From a checkpoint of a small self-supervised image encoder.
Model: 11.6M parameters, 48-pixel images, arch pvt, norm rmsnorm, activation swiglu, patch size [2, 2], depths [2, 3, 4, 2], widths [48, 96, 192, 384].
Training: muon at rate 0.0039, 6900 steps, batches of 256.
Data: trained on telescope images of galaxies (Galaxy Zoo DECaLS), 88335 training examples, 20.0 epochs.
Rows from block 7, named by matrix and row number. Rows with one number belong to one attention dimension. Each number is 50 + 15 x the weight over its row's rms, rounded and kept within 0 to 99. All counts start at 0. After the name is the row's rms in percent of the matrix's.
# v: attention value (model.blocks.7.attn.v.weight, 192x192), inputs 64-127
# proj: attention output (model.blocks.7.attn.proj.weight, 192x192, transposed), outputs 64-127
v.78 115:47 53 73 58 45 58 39 41 40 55 23 25 37 64 50 51 25 48 52 68 65 50 66 37 36 52 46 48 52 34 30 47 61 56 65 57 57 41 45 41 29 60 60 69 39 70 30 44 52 63 33 38 47 50 57 79 72 28 66 53 65 27 63 60
proj.78 097:67 26 44 48 71 57 40 57 71 51 61 75 69 28 60 53 69 42 36 59 65 69 15 65 47 52 57 72 56 52 68 47 24 11 43 37 48 60 57 69 44 30 23 14 74 35 63 47 49 31 65 48 69 49 39 30 36 63 30 47 56 60 49 33
v.79 099:43 45 42 71 30 47 39 57 31 50 24 55 73 43 46 41 51 24 25 42 32 40 39 58 80 76 49 16 49 61 64 39 52 66 54 77 44 72 55 27 35 84 53 14 58 69 66 51 16 54 27 56 49 55 53 44 37 27 38 31 50 57 65 51
proj.79 101:50 63 50 47 46 33 74 16 55 56 54 40 14 53 50 58 68 45 51 51 65 60 47 47 65 24 67 38 52 46 51 32 23 40 65 49 45 42 75 55 60 22 39 75 36 35 23 79 63 45 58 41 59 40 64 60 67 75 64 52 47 53 48 40
v.80 105:58 53 49 49 45 66 63 66 39 25 53 47 46 55 46 69 55 37 56 41 38 49 65 62 26 32 50 66 49 62 40 57 34 62 65 32 51 49 64 56 08 64 80 61 40 61 63 75 03 44 70 41 80 48 47 61 57 46 15 47 91 53 50 35
proj.80 098:52 39 63 32 43 34 34 39 73 68 70 42 47 40 54 51 42 50 36 52 62 32 38 40 42 70 52 37 19 54 51 73 62 50 37 44 29 42 52 48 55 36 63 46 65 21 53 34 49 49 46 38 47 69 71 58 43 56 68 47 12 46 57 65
v.81 086:52 30 20 67 77 32 63 45 63 59 52 36 41 46 49 33 60 61 45 52 54 51 37 39 55 52 35 31 54 40 35 63 38 69 55 45 35 64 53 29 68 33 25 52 66 40 25 37 57 24 46 79 33 37 37 53 41 58 59 45 65 65 83 47
proj.81 077:61 43 76 47 53 38 43 67 32 53 53 51 52 38 51 29 41 41 64 62 46 57 97 11 62 36 27 73 57 43 79 42 56 41 52 58 33 42 36 30 26 54 60 45 14 50 77 69 42 58 67 44 51 54 48 55 31 41 41 67 46 50 43 67
v.82 099:44 27 59 33 55 37 47 47 33 54 58 34 60 66 35 57 57 54 53 44 52 39 48 56 47 55 66 57 38 30 52 42 53 40 55 33 64 62 43 34 61 62 60 44 71 35 31 36 28 46 53 78 32 54 45 60 53 54 59 67 64 53 37 57
proj.82 101:47 64 38 81 52 60 44 64 60 45 34 49 39 33 64 41 59 24 54 50 40 51 56 25 48 34 15 29 82 59 47 62 62 40 14 39 54 34 49 45 29 54 68 44 22 49 75 32 46 47 36 16 33 18 54 66 64 40 45 36 49 46 74 40
v.83 118:54 44 71 68 65 25 33 64 26 32 37 55 60 60 43 68 65 18 28 43 26 63 56 47 51 50 43 63 46 63 46 54 43 43 57 41 37 31 34 28 60 55 47 28 47 36 56 48 16 20 40 44 19 49 46 54 58 53 59 35 51 68 56 38
proj.83 112:43 30 54 58 57 71 47 32 47 49 49 48 31 46 63 36 31 61 49 56 53 43 52 48 67 42 66 30 56 76 66 34 42 39 38 71 41 71 73 59 53 71 64 60 42 62 31 58 60 70 45 29 40 20 56 55 65 79 50 69 81 46 49 52
v.84 101:24 35 51 57 18 31 56 55 31 49 23 42 62 54 45 52 54 42 52 43 54 42 56 70 64 50 39 31 32 30 52 29 74 73 43 20 40 70 55 42 47 62 62 46 53 52 62 45 77 83 40 62 44 58 41 42 35 25 83 39 70 19 56 37
proj.84 104:62 63 27 62 72 25 45 56 55 61 34 35 12 45 61 58 50 40 27 52 37 59 67 47 53 40 58 51 60 74 62 62 56 11 74 59 55 22 66 61 71 53 48 44 50 35 30 49 37 41 80 66 52 62 46 54 63 71 40 45 28 69 63 31
v.85 105:67 34 27 64 66 44 41 61 50 53 47 59 32 38 67 43 75 33 58 73 55 45 43 61 51 51 49 40 48 38 64 44 54 45 65 58 70 65 60 52 99 64 66 26 37 50 64 65 42 38 66 61 42 70 59 39 37 80 54 55 55 53 47 34
proj.85 097:35 58 62 49 46 61 73 59 25 63 40 57 57 36 22 62 38 38 49 61 26 42 62 58 65 39 48 56 47 47 27 59 45 23 33 34 60 40 38 51 26 53 29 55 63 30 49 53 34 34 42 29 56 24 29 64 52 49 59 55 59 39 52 60
v.86 112:48 40 72 73 70 41 49 31 62 68 33 20 45 39 69 42 68 52 46 60 54 19 56 54 49 19 20 40 67 39 56 83 44 41 51 71 23 24 48 23 85 46 30 59 23 41 46 47 36 31 40 65 45 60 48 40 55 73 67 53 47 57 44 62
proj.86 108:55 50 56 43 50 86 39 55 32 39 68 82 42 50 37 46 55 49 57 63 40 48 53 74 35 74 58 71 45 55 49 15 62 37 62 45 82 71 41 66 23 41 58 51 54 56 57 29 46 55 47 29 31 30 50 66 30 54 47 43 84 25 56 52
v.87 118:61 35 54 66 30 46 45 40 67 40 46 42 53 41 49 56 43 45 60 56 63 66 50 76 60 69 57 56 45 36 77 46 49 60 60 61 48 28 33 43 46 19 60 70 67 40 40 49 48 53 75 32 43 40 53 52 31 19 32 56 23 31 55 59
proj.87 115:50 42 61 53 61 38 33 53 60 61 61 68 49 60 70 56 48 63 61 53 57 87 40 29 62 33 66 42 31 70 18 48 77 62 71 40 42 56 63 62 30 67 33 59 54 63 36 53 49 98 54 72 49 71 56 48 71 56 47 32 40 51 35 35
v.88 111:35 52 72 44 32 36 49 41 43 15 19 19 34 56 34 56 34 51 52 21 61 68 44 29 50 64 53 56 59 46 29 70 59 12 32 66 45 33 49 46 61 50 39 47 86 49 45 37 60 45 27 34 29 66 49 64 55 58 41 44 16 63 43 62
proj.88 105:65 43 43 79 66 49 37 66 57 62 64 72 37 39 74 23 46 69 47 63 41 39 41 78 49 39 63 58 74 81 71 43 28 46 70 64 68 64 64 39 48 56 49 79 30 60 32 56 51 58 46 38 56 41 39 30 49 43 37 63 78 46 62 61
v.89 099:66 55 14 78 47 36 52 56 60 47 62 61 32 25 77 42 68 49 52 45 33 52 56 50 77 59 38 47 27 57 66 57 51 67 58 70 35 31 51 45 69 50 63 53 58 69 62 74 41 53 79 38 29 56 53 37 34 50 64 49 57 37 73 55
proj.89 099:51 47 64 33 48 54 40 56 39 42 71 65 53 47 41 36 59 72 79 46 50 72 25 62 54 31 55 63 50 23 53 50 60 37 46 43 70 73 46 50 38 83 33 52 33 34 48 75 40 32 42 48 54 28 59 42 57 47 41 53 43 56 30 43
v.90 094:39 45 30 46 55 36 30 69 50 20 38 54 65 57 48 75 40 27 20 43 45 36 45 32 60 62 42 38 38 46 37 48 48 49 30 78 59 49 53 46 64 52 35 24 60 29 49 62 46 16 16 74 54 60 50 49 55 42 41 66 39 74 44 49
proj.90 088:64 49 61 60 59 51 68 25 56 87 84 41 32 34 37 45 56 57 77 79 68 21 64 61 41 68 66 44 55 64 63 65 29 33 55 39 34 67 53 48 48 26 71 81 31 60 45 54 40 49 45 32 62 43 51 47 46 65 41 32 52 48 40 69
v.91 132:44 48 42 59 30 54 30 42 66 56 64 45 48 26 51 44 50 64 63 49 48 74 51 85 46 66 57 52 29 51 57 44 42 51 56 44 53 17 57 55 43 38 73 48 65 43 55 43 42 68 76 62 70 64 42 60 74 27 42 71 37 56 50 38
proj.91 123:37 36 29 55 78 59 55 56 33 43 30 72 57 79 48 53 42 48 54 37 47 63 45 31 42 41 57 51 68 40 61 45 99 60 73 48 50 49 65 64 52 73 35 51 67 63 49 38 48 83 49 45 43 40 61 46 55 55 41 24 42 42 67 56
v.92 124:41 38 87 39 33 42 11 54 38 56 31 52 67 65 44 76 30 41 33 33 35 45 50 59 49 73 52 64 52 31 62 39 72 48 57 35 50 52 45 58 25 68 58 44 16 61 66 42 48 61 61 41 62 68 47 43 62 24 40 46 46 38 39 63
proj.92 124:51 61 24 34 64 49 71 53 81 34 24 53 69 33 50 58 31 39 17 55 67 62 68 49 48 56 62 33 25 61 26 42 54 48 34 72 44 41 69 72 76 60 41 50 98 48 33 59 69 56 55 69 42 46 47 78 72 53 55 35 42 79 56 34
v.93 101:42 35 42 67 46 53 43 62 45 33 40 29 59 32 23 41 47 52 61 51 56 63 37 63 33 76 52 28 47 55 62 54 38 41 40 69 61 35 64 33 10 58 63 52 88 56 32 38 30 73 47 41 47 45 44 57 41 23 25 51 40 36 55 42
proj.93 100:57 57 61 53 60 50 43 35 61 59 43 71 31 88 76 49 57 62 60 50 63 56 42 22 43 29 55 54 69 57 43 62 54 73 77 41 24 43 81 45 44 37 34 48 26 51 35 40 72 66 59 51 75 47 75 38 67 60 52 31 34 67 65 46
v.94 113:40 69 56 49 48 67 52 57 58 56 33 36 26 44 43 38 32 58 48 60 69 36 72 64 41 56 55 42 66 32 27 46 38 49 29 51 37 43 81 44 81 60 46 28 34 40 62 58 51 20 37 50 60 70 50 48 48 72 33 46 28 56 39 25
proj.94 105:52 69 54 54 35 58 75 49 13 57 49 59 42 52 45 67 55 41 51 68 34 14 42 49 48 48 55 54 34 62 51 50 43 31 65 54 88 57 29 48 46 38 57 56 60 50 27 46 50 43 59 46 53 41 51 45 29 32 69 67 73 47 55 86
v.95 112:46 48 58 34 56 56 62 50 25 60 40 81 66 41 76 53 43 44 39 60 30 39 51 38 54 20 39 64 62 75 43 42 50 77 58 62 50 55 28 62 75 61 45 58 20 36 38 34 69 56 45 49 65 54 34 63 51 58 66 45 63 74 30 54
proj.95 104:51 49 54 28 42 57 62 40 34 66 60 13 31 45 18 58 52 33 50 47 54 12 63 78 49 76 66 50 38 28 47 53 31 33 42 52 50 30 52 47 53 34 46 39 56 60 54 35 18 16 45 42 33 54 46 56 37 54 69 56 58 32 45 52
v.96 086:37 33 64 42 50 49 59 55 30 48 56 42 54 49 52 46 40 37 40 38 67 38 55 49 52 58 62 37 75 51 66 58 36 52 82 48 30 65 83 45 80 48 75 44 56 47 31 43 46 41 57 52 62 52 61 53 32 56 45 76 35 80 25 49
proj.96 083:40 85 49 52 43 46 53 64 45 27 42 46 50 49 41 52 81 37 70 66 34 41 58 56 44 67 58 65 27 65 19 56 87 59 41 63 73 58 41 71 51 51 28 69 44 53 65 55 37 62 60 37 33 61 28 62 58 24 43 44 63 27 77 42
v.97 117:71 38 40 55 52 31 22 48 38 59 75 50 66 61 60 46 40 35 45 52 27 32 52 58 60 52 71 66 69 34 55 39 45 59 49 23 37 58 71 45 18 48 48 40 64 37 54 64 56 53 92 58 60 45 43 33 17 99 40 44 52 54 56 64
proj.97 115:31 81 68 53 67 62 65 47 48 50 27 53 34 58 39 36 51 53 61 63 36 63 47 49 46 48 21 29 32 70 35 52 41 31 55 64 71 32 59 46 58 48 38 47 14 68 64 22 47 33 30 34 35 50 49 54 73 03 36 76 49 53 63 53
v.98 094:49 60 49 34 63 53 66 57 61 39 52 61 83 50 57 55 34 42 51 51 63 61 43 43 30 59 66 62 56 35 11 25 45 35 46 22 30 43 36 53 78 46 63 23 40 57 45 29 79 57 44 69 44 68 54 52 71 36 74 58 51 69 44 63
proj.98 093:35 52 59 77 51 48 57 41 40 52 62 50 25 44 32 38 63 55 48 54 37 48 35 42 42 61 17 56 52 46 87 74 81 99 62 39 53 43 50 32 48 71 40 48 43 48 46 54 36 59 39 25 20 53 61 72 38 57 41 41 40 50 29 29
v.99 096:27 35 41 54 37 66 44 49 45 38 48 25 52 36 81 51 53 43 50 59 58 47 48 25 59 29 39 55 42 46 40 62 23 71 46 83 47 50 44 32 45 58 33 55 76 41 43 41 61 50 49 47 55 75 47 66 82 59 64 31 44 22 29 71
proj.99 093:54 59 41 53 67 43 51 39 33 65 81 50 37 36 32 61 38 75 50 55 60 29 40 81 51 73 50 46 51 59 65 44 55 38 36 41 40 49 56 40 57 39 60 45 23 54 51 30 29 49 38 46 09 22 47 39 58 55 56 60 79 78 57 48
v.100 114:41 24 59 41 40 35 28 55 56 53 62 44 40 48 62 38 79 64 51 41 59 63 46 57 40 66 71 21 58 51 53 70 22 51 62 43 32 44 47 50 63 50 66 44 53 27 45 46 55 60 46 53 38 60 52 45 40 57 56 77 31 82 24 32
proj.100 117:37 64 53 53 40 66 23 45 41 48 41 57 69 58 53 56 51 54 39 62 31 74 53 75 81 42 40 72 60 64 48 41 82 57 83 48 53 64 52 56 39 48 56 68 67 72 68 68 40 49 63 52 55 55 48 47 57 37 19 36 42 22 52 35
v.101 109:41 27 36 20 60 58 42 63 42 62 54 64 54 48 52 62 46 35 26 50 42 62 43 35 37 18 41 51 63 62 48 59 63 51 58 42 72 68 40 68 46 38 58 30 63 58 42 74 43 32 53 65 39 25 63 39 51 75 67 53 67 59 57 64
proj.101 106:58 63 56 46 52 59 69 24 59 40 66 31 46 32 43 40 61 64 58 48 34 39 48 66 70 39 28 47 19 49 53 68 13 31 23 58 61 25 49 20 54 53 42 51 04 58 43 19 42 54 32 39 36 61 37 47 30 32 49 57 45 52 36 42
v.102 096:39 36 46 18 70 73 59 40 38 68 38 65 32 43 45 70 61 42 73 42 49 50 48 42 45 46 30 59 32 36 57 75 53 44 39 80 63 52 73 33 82 30 13 57 76 48 34 30 54 37 34 36 64 29 49 34 81 75 39 73 60 49 32 60
proj.102 098:58 36 41 64 44 32 53 81 65 51 71 38 60 59 48 63 54 48 53 58 67 11 47 73 70 72 53 29 55 58 41 40 56 64 40 51 52 80 37 68 46 33 83 43 49 62 46 09 33 73 57 59 55 50 40 49 32 35 68 28 54 37 46 51
v.103 094:60 48 48 50 39 37 38 40 44 70 63 45 81 39 53 50 55 22 47 26 57 35 27 43 62 51 49 27 54 42 50 42 21 35 59 69 41 44 51 44 60 46 20 55 67 46 37 47 37 57 42 36 60 30 66 37 27 47 22 63 52 53 63 47
proj.103 104:46 59 37 47 55 59 59 58 56 41 14 42 33 43 35 52 39 83 55 44 56 65 88 67 60 43 44 51 55 70 61 39 53 67 36 47 67 60 45 49 18 21 96 42 68 34 56 44 38 28 47 60 49 43 23 80 74 68 70 28 66 69 52 37
v.104 104:56 51 35 30 33 39 60 45 47 50 59 82 55 28 43 58 35 55 32 30 37 56 59 19 30 68 46 68 40 44 52 38 66 47 72 34 61 61 68 43 70 50 59 31 63 50 44 63 71 48 59 64 49 24 74 29 56 73 60 72 61 63 80 47
proj.104 102:31 37 43 56 45 59 35 28 53 44 47 41 64 70 28 16 57 53 55 56 62 48 43 45 63 50 38 50 47 54 42 69 46 55 64 49 50 31 38 60 28 54 52 52 13 55 36 47 28 42 62 33 42 91 25 74 48 39 58 54 28 44 35 37
v.105 106:49 35 52 57 40 54 80 52 20 73 46 40 67 56 61 29 44 49 38 48 73 47 64 23 73 32 61 60 46 40 52 62 49 66 67 62 27 54 60 64 55 53 38 64 37 47 15 38 67 62 24 58 69 62 62 49 47 55 57 62 27 61 58 52
proj.105 106:53 66 46 49 44 44 36 33 57 36 51 43 57 34 45 45 57 47 55 63 42 48 48 55 65 74 54 41 67 59 32 42 59 40 30 32 70 51 42 46 61 45 64 33 57 52 75 50 25 46 79 44 30 61 21 51 52 37 59 55 69 62 68 75
v.106 115:57 62 42 63 77 70 51 52 55 46 46 49 51 75 52 50 57 24 41 49 47 50 34 37 49 29 64 50 45 39 32 39 47 44 42 60 47 48 50 59 36 56 58 47 47 68 69 46 14 22 50 46 46 41 47 58 46 71 31 17 67 29 58 37
proj.106 107:46 46 63 52 30 52 61 62 38 65 44 51 50 39 56 73 66 52 74 42 28 17 73 73 40 54 15 52 54 44 54 51 48 71 60 54 66 47 48 28 59 56 42 45 53 52 46 33 76 47 31 58 43 12 52 34 37 44 78 71 41 71 34 74
v.107 096:41 51 62 23 39 44 57 29 34 29 39 79 68 45 61 39 42 79 27 63 54 48 85 54 53 37 74 89 38 61 31 57 69 54 67 12 66 42 49 38 47 85 65 38 34 55 26 67 19 54 59 64 47 33 58 65 62 62 52 83 56 46 54 25
proj.107 092:59 41 41 43 38 51 61 39 67 62 47 46 36 38 39 32 58 48 54 25 73 46 38 18 59 74 51 54 43 37 48 50 51 41 55 58 45 68 48 67 49 27 43 45 44 28 69 72 55 47 62 31 77 80 62 53 57 47 57 53 46 44 39 36
v.108 090:72 41 61 55 31 29 18 72 52 70 54 26 55 42 65 60 50 82 75 45 69 65 46 45 63 66 49 63 34 70 63 49 40 40 56 53 33 60 37 36 45 31 57 43 50 46 72 39 85 72 27 52 37 83 31 40 75 47 48 39 37 52 44 37
proj.108 095:45 73 34 36 50 74 36 33 40 31 57 62 68 51 42 56 25 25 26 73 52 74 51 69 31 22 59 46 66 41 64 38 54 62 75 45 28 51 46 59 55 47 53 49 41 49 32 72 46 49 65 49 69 34 56 35 45 42 50 59 67 62 65 46
v.109 114:35 83 39 30 36 48 54 45 52 61 62 59 48 08 55 34 28 42 49 39 49 51 57 28 43 30 49 47 31 18 41 51 40 49 48 48 49 45 72 39 11 38 28 40 37 60 33 45 62 37 24 84 78 37 47 55 64 76 72 50 62 43 36 83
proj.109 108:44 29 64 68 66 35 56 40 43 67 63 35 44 72 33 50 65 76 56 83 58 25 34 69 49 53 12 59 53 65 53 61 39 47 16 59 53 50 49 48 88 26 79 72 36 63 62 21 35 54 61 42 17 60 39 58 46 43 48 58 52 58 56 29
v.110 102:45 52 50 92 26 48 43 45 47 35 66 33 74 48 50 22 40 42 69 64 46 33 50 33 29 32 60 28 36 39 47 56 30 36 58 43 43 39 45 54 54 67 60 45 88 32 48 65 45 54 42 41 55 69 47 45 49 38 46 31 52 35 21 74
proj.110 095:62 55 42 62 49 45 45 51 44 63 37 56 32 42 58 47 51 76 41 32 51 90 40 71 74 67 35 41 77 64 44 33 57 74 64 33 38 56 40 56 22 52 42 50 40 38 46 62 60 71 46 50 46 38 58 61 69 74 56 48 39 47 88 49
v.111 098:39 26 43 58 78 45 53 55 59 44 31 31 74 31 78 65 52 49 44 30 57 62 42 50 72 26 73 68 69 58 59 51 36 78 70 76 38 50 52 40 67 40 42 57 48 38 42 24 26 32 19 15 62 43 38 56 77 64 35 93 31 49 44 32
proj.111 098:54 67 52 37 13 65 32 48 20 48 59 64 28 60 49 52 59 31 59 59 46 36 83 55 54 69 35 56 38 46 61 52 84 62 73 56 53 69 38 59 37 49 52 41 61 57 27 61 28 44 77 69 40 55 35 58 47 39 63 26 71 53 57 60
v.112 096:37 31 60 39 35 43 20 38 76 41 60 41 43 25 80 41 47 51 44 42 75 50 47 59 21 59 57 41 49 59 62 40 44 53 38 40 59 66 47 39 28 36 23 56 25 59 55 42 50 37 42 54 63 34 56 41 77 65 45 38 39 54 34 71
proj.112 104:42 48 77 67 86 69 72 44 41 55 28 49 69 58 28 64 64 64 56 80 27 31 29 40 30 65 37 63 46 52 32 62 62 50 43 79 52 68 82 68 73 59 79 63 62 59 66 46 49 61 53 68 36 66 61 34 49 49 41 65 54 37 43 34
v.113 111:75 33 44 49 44 40 39 62 64 42 34 60 37 54 40 75 47 56 16 48 39 28 32 44 09 78 60 39 45 71 26 52 64 55 37 19 51 49 52 65 67 51 85 43 56 55 54 78 44 40 40 47 32 75 52 38 23 46 30 48 69 56 80 62
proj.113 111:30 50 32 32 44 75 43 45 50 71 65 48 55 53 55 31 65 36 83 41 41 78 48 42 87 30 42 34 43 21 55 70 46 59 81 59 56 40 56 51 44 45 28 38 55 46 45 26 43 78 51 56 53 24 65 51 64 49 58 47 26 52 28 38
v.114 128:52 75 32 45 54 61 65 62 33 56 53 34 54 52 64 60 40 29 38 52 78 56 47 39 66 32 55 56 49 60 46 60 42 51 53 76 39 55 73 43 47 33 31 47 36 53 20 31 62 31 38 52 68 50 63 52 32 74 10 43 45 48 58 55
proj.114 123:38 48 52 35 55 46 72 47 42 40 64 44 42 28 45 61 54 53 74 47 40 33 73 68 70 59 36 43 27 32 51 53 59 50 36 58 67 78 27 42 59 21 53 53 57 35 61 53 21 45 62 71 32 63 30 55 54 31 74 53 78 67 82 63
v.115 104:51 68 44 46 56 68 76 34 29 35 66 43 48 61 25 71 47 36 43 55 40 40 60 35 63 36 57 56 50 53 41 51 48 54 61 62 28 41 69 17 29 61 46 43 45 30 29 59 33 30 48 30 68 29 56 47 50 76 27 47 43 40 34 42
proj.115 112:63 37 55 39 27 19 65 61 46 50 35 56 43 34 63 49 74 55 53 45 59 30 51 43 50 54 31 37 53 48 35 45 36 50 38 49 85 82 31 55 64 34 54 52 37 55 51 53 31 38 39 59 39 63 14 52 42 20 69 45 71 47 58 59
v.116 090:47 48 22 65 69 62 67 34 41 51 38 68 54 38 59 69 63 76 53 36 62 69 72 48 41 27 36 65 23 68 41 65 57 75 49 62 56 40 62 46 33 62 26 69 10 40 42 52 77 65 42 46 47 67 57 61 76 55 78 50 40 39 40 55
proj.116 092:55 36 73 36 33 33 34 44 69 44 32 26 58 44 36 41 55 45 42 73 42 21 23 36 53 66 75 77 91 28 55 49 49 20 45 55 50 64 57 89 52 28 89 48 66 54 66 42 26 10 44 55 56 51 45 38 21 62 60 65 53 49 36 66
v.117 105:64 72 48 42 24 34 37 63 54 53 40 44 54 41 43 58 26 52 57 21 42 63 49 15 47 63 35 34 41 44 63 60 34 24 70 44 47 56 25 31 50 49 71 41 81 39 47 65 60 48 35 65 36 73 88 60 52 13 45 39 45 60 35 42
proj.117 106:21 56 48 56 51 55 52 42 43 42 76 56 50 50 53 20 58 43 51 55 80 50 57 79 44 15 43 70 51 43 61 17 52 65 65 51 35 26 38 41 42 53 42 64 38 52 44 78 45 83 63 45 47 23 35 67 37 58 32 61 63 41 58 26
v.118 102:42 25 40 58 51 39 20 66 73 50 53 46 52 58 67 28 64 23 17 62 53 35 30 23 57 65 59 48 70 14 68 65 43 60 61 64 44 93 55 42 45 61 44 32 88 47 58 61 46 51 52 48 58 55 54 19 29 54 40 40 29 55 40 66
proj.118 099:59 61 52 57 45 72 54 32 41 46 57 56 39 64 48 62 49 56 62 58 49 66 65 68 69 58 41 38 46 81 19 40 27 59 74 56 70 33 28 54 53 77 33 75 32 48 35 50 40 48 46 54 29 49 32 45 60 43 58 60 63 39 48 48
v.119 112:64 59 47 38 62 49 62 51 12 56 86 76 56 66 28 95 54 27 71 33 23 32 54 50 38 64 40 52 55 51 63 40 34 37 62 53 62 43 49 60 74 51 55 71 62 61 46 51 44 45 80 57 41 43 59 26 29 48 35 26 59 67 73 57
proj.119 105:28 53 46 42 57 45 50 64 95 30 33 35 53 38 54 22 55 64 43 37 63 54 55 69 67 25 33 47 45 65 35 40 46 59 36 32 81 51 46 48 27 22 37 27 36 48 52 44 62 63 24 49 49 26 56 57 34 37 60 53 40 51 30 39
v.120 090:32 51 43 51 36 37 62 49 78 30 39 42 56 54 41 66 68 62 40 47 38 71 32 33 65 40 55 54 49 37 44 42 46 48 37 48 53 49 16 72 62 30 65 49 36 40 69 53 57 53 08 52 38 80 47 50 60 40 73 30 54 41 74 92
proj.120 093:57 32 70 43 42 77 29 50 35 81 69 72 63 50 67 35 48 34 46 62 43 61 44 52 25 31 27 51 66 51 64 48 51 58 62 36 51 23 70 20 61 69 35 53 53 62 49 46 51 56 52 33 45 28 58 26 36 47 24 48 32 59 35 56
v.121 100:73 70 45 51 31 38 47 61 35 60 49 51 12 37 38 68 29 93 45 41 43 44 56 57 39 89 33 40 39 74 60 55 55 56 54 42 56 44 57 38 70 52 43 44 51 34 35 43 66 42 55 41 50 55 48 60 33 24 27 67 61 57 55 41
proj.121 100:40 33 28 41 73 34 50 40 66 41 52 48 71 54 53 45 45 26 42 49 71 61 46 44 66 25 83 69 49 15 49 53 55 43 46 30 46 71 50 65 40 30 56 58 63 47 64 64 34 65 66 48 66 71 47 68 54 50 57 51 41 42 59 13
v.122 131:60 51 36 69 34 51 42 34 60 56 22 39 45 56 56 48 53 90 59 53 53 50 39 43 15 76 62 21 22 53 34 60 22 30 26 38 44 37 31 64 47 47 39 55 65 47 59 55 54 45 48 62 41 99 64 47 46 15 40 24 34 51 32 61
proj.122 139:45 33 65 89 49 41 23 63 70 68 49 54 67 50 44 49 48 48 48 54 37 62 34 58 54 17 39 67 95 21 58 42 74 71 68 34 40 43 58 47 40 51 80 51 70 35 52 50 52 87 50 51 55 20 58 35 53 70 56 43 46 44 54 39
v.123 097:82 72 34 38 99 45 74 37 40 14 70 43 63 61 38 75 35 55 56 51 50 57 54 65 65 40 68 72 53 77 39 25 45 75 49 68 46 39 42 58 41 30 52 64 46 69 53 43 50 57 70 52 33 20 55 53 68 43 58 51 43 58 58 53
proj.123 096:44 32 61 40 27 36 62 49 44 39 47 53 34 21 57 28 44 34 67 47 69 31 60 18 43 64 32 46 41 17 63 86 54 34 47 36 37 45 32 42 58 46 22 25 17 36 43 46 59 41 53 61 74 55 50 55 33 24 65 48 61 43 37 55
v.124 108:56 40 48 56 53 36 25 53 60 53 29 68 71 29 61 46 52 67 43 35 37 76 57 58 26 70 31 51 44 61 32 62 40 51 44 44 55 47 28 56 18 38 53 27 44 72 78 71 50 64 57 66 39 82 57 40 51 52 73 48 52 49 52 32
proj.124 120:27 50 71 52 42 70 35 53 46 55 59 49 54 67 30 41 36 48 52 62 34 60 36 51 51 14 57 72 59 25 84 33 48 52 82 77 38 48 61 32 55 49 61 58 49 38 36 53 52 33 36 47 49 27 75 51 47 58 36 45 41 57 26 52
v.125 101:37 59 41 56 67 73 60 38 27 54 30 48 42 48 52 38 55 46 51 61 42 52 75 38 53 45 31 51 39 43 49 64 55 78 31 64 31 51 49 39 12 60 18 34 69 71 62 46 38 40 46 51 68 64 35 53 91 53 57 61 59 52 06 53
proj.125 105:56 37 56 51 38 23 58 62 65 54 75 43 34 48 50 48 48 41 53 59 73 08 38 66 62 49 60 61 73 31 34 49 23 23 51 65 65 70 45 34 80 44 83 82 29 46 63 67 53 38 40 56 36 48 67 61 29 53 44 29 39 50 58 51
v.126 091:54 34 61 43 57 45 28 57 50 39 46 59 57 64 71 54 27 49 69 40 32 59 68 53 62 49 82 52 59 57 44 60 47 75 57 37 50 42 51 55 48 55 76 43 59 38 41 53 36 72 62 41 22 40 55 52 77 51 30 66 45 74 37 27
proj.126 094:36 69 40 41 36 56 46 48 26 47 66 45 34 39 43 38 48 52 35 43 58 57 37 47 52 57 31 46 27 55 60 44 49 29 73 51 20 41 50 43 33 50 29 44 29 78 58 60 42 53 53 50 55 52 47 70 52 43 40 62 56 31 61 56
v.127 089:65 33 37 38 66 53 64 57 34 56 47 51 40 69 57 42 39 66 36 39 78 64 44 44 42 54 81 33 49 36 30 67 57 64 57 66 50 34 95 40 21 37 32 30 45 56 35 31 69 44 64 61 36 27 44 51 65 78 66 63 37 55 35 63
proj.127 094:42 51 60 68 52 50 48 43 53 50 40 42 30 34 52 44 51 11 64 61 30 26 64 63 74 61 24 55 42 29 71 39 41 50 67 43 53 53 29 54 46 51 40 44 29 66 50 47 32 40 47 38 57 76 27 70 42 16 41 60 39 45 51 44
v.128 103:57 41 42 49 48 36 81 62 54 58 45 56 56 32 36 39 62 17 42 27 26 41 69 56 18 48 32 26 70 13 25 63 58 32 63 59 55 26 69 61 83 51 39 50 29 42 58 57 60 35 46 39 59 33 40 61 49 56 64 57 44 52 36 42
proj.128 102:55 38 59 34 54 58 37 47 36 28 51 49 36 58 58 72 38 51 52 64 79 61 38 43 50 47 84 41 55 61 50 46 35 74 50 43 21 49 58 42 33 39 53 44 60 54 43 54 59 47 47 60 56 68 54 71 67 43 68 26 47 44 39 33
v.129 113:45 66 46 47 72 46 50 53 40 46 20 81 44 34 66 51 50 30 16 35 58 44 55 55 60 37 59 34 62 43 64 46 51 49 36 68 23 60 54 27 82 44 49 36 21 51 67 64 48 13 29 46 32 58 66 51 50 61 54 69 66 68 59 70
proj.129 119:56 36 41 49 24 59 53 34 62 48 72 41 54 51 35 30 53 66 63 45 52 61 28 23 45 51 64 65 48 43 57 58 40 61 46 44 27 58 70 49 36 40 43 59 62 41 44 66 61 61 32 45 70 46 60 47 53 66 69 33 35 30 08 51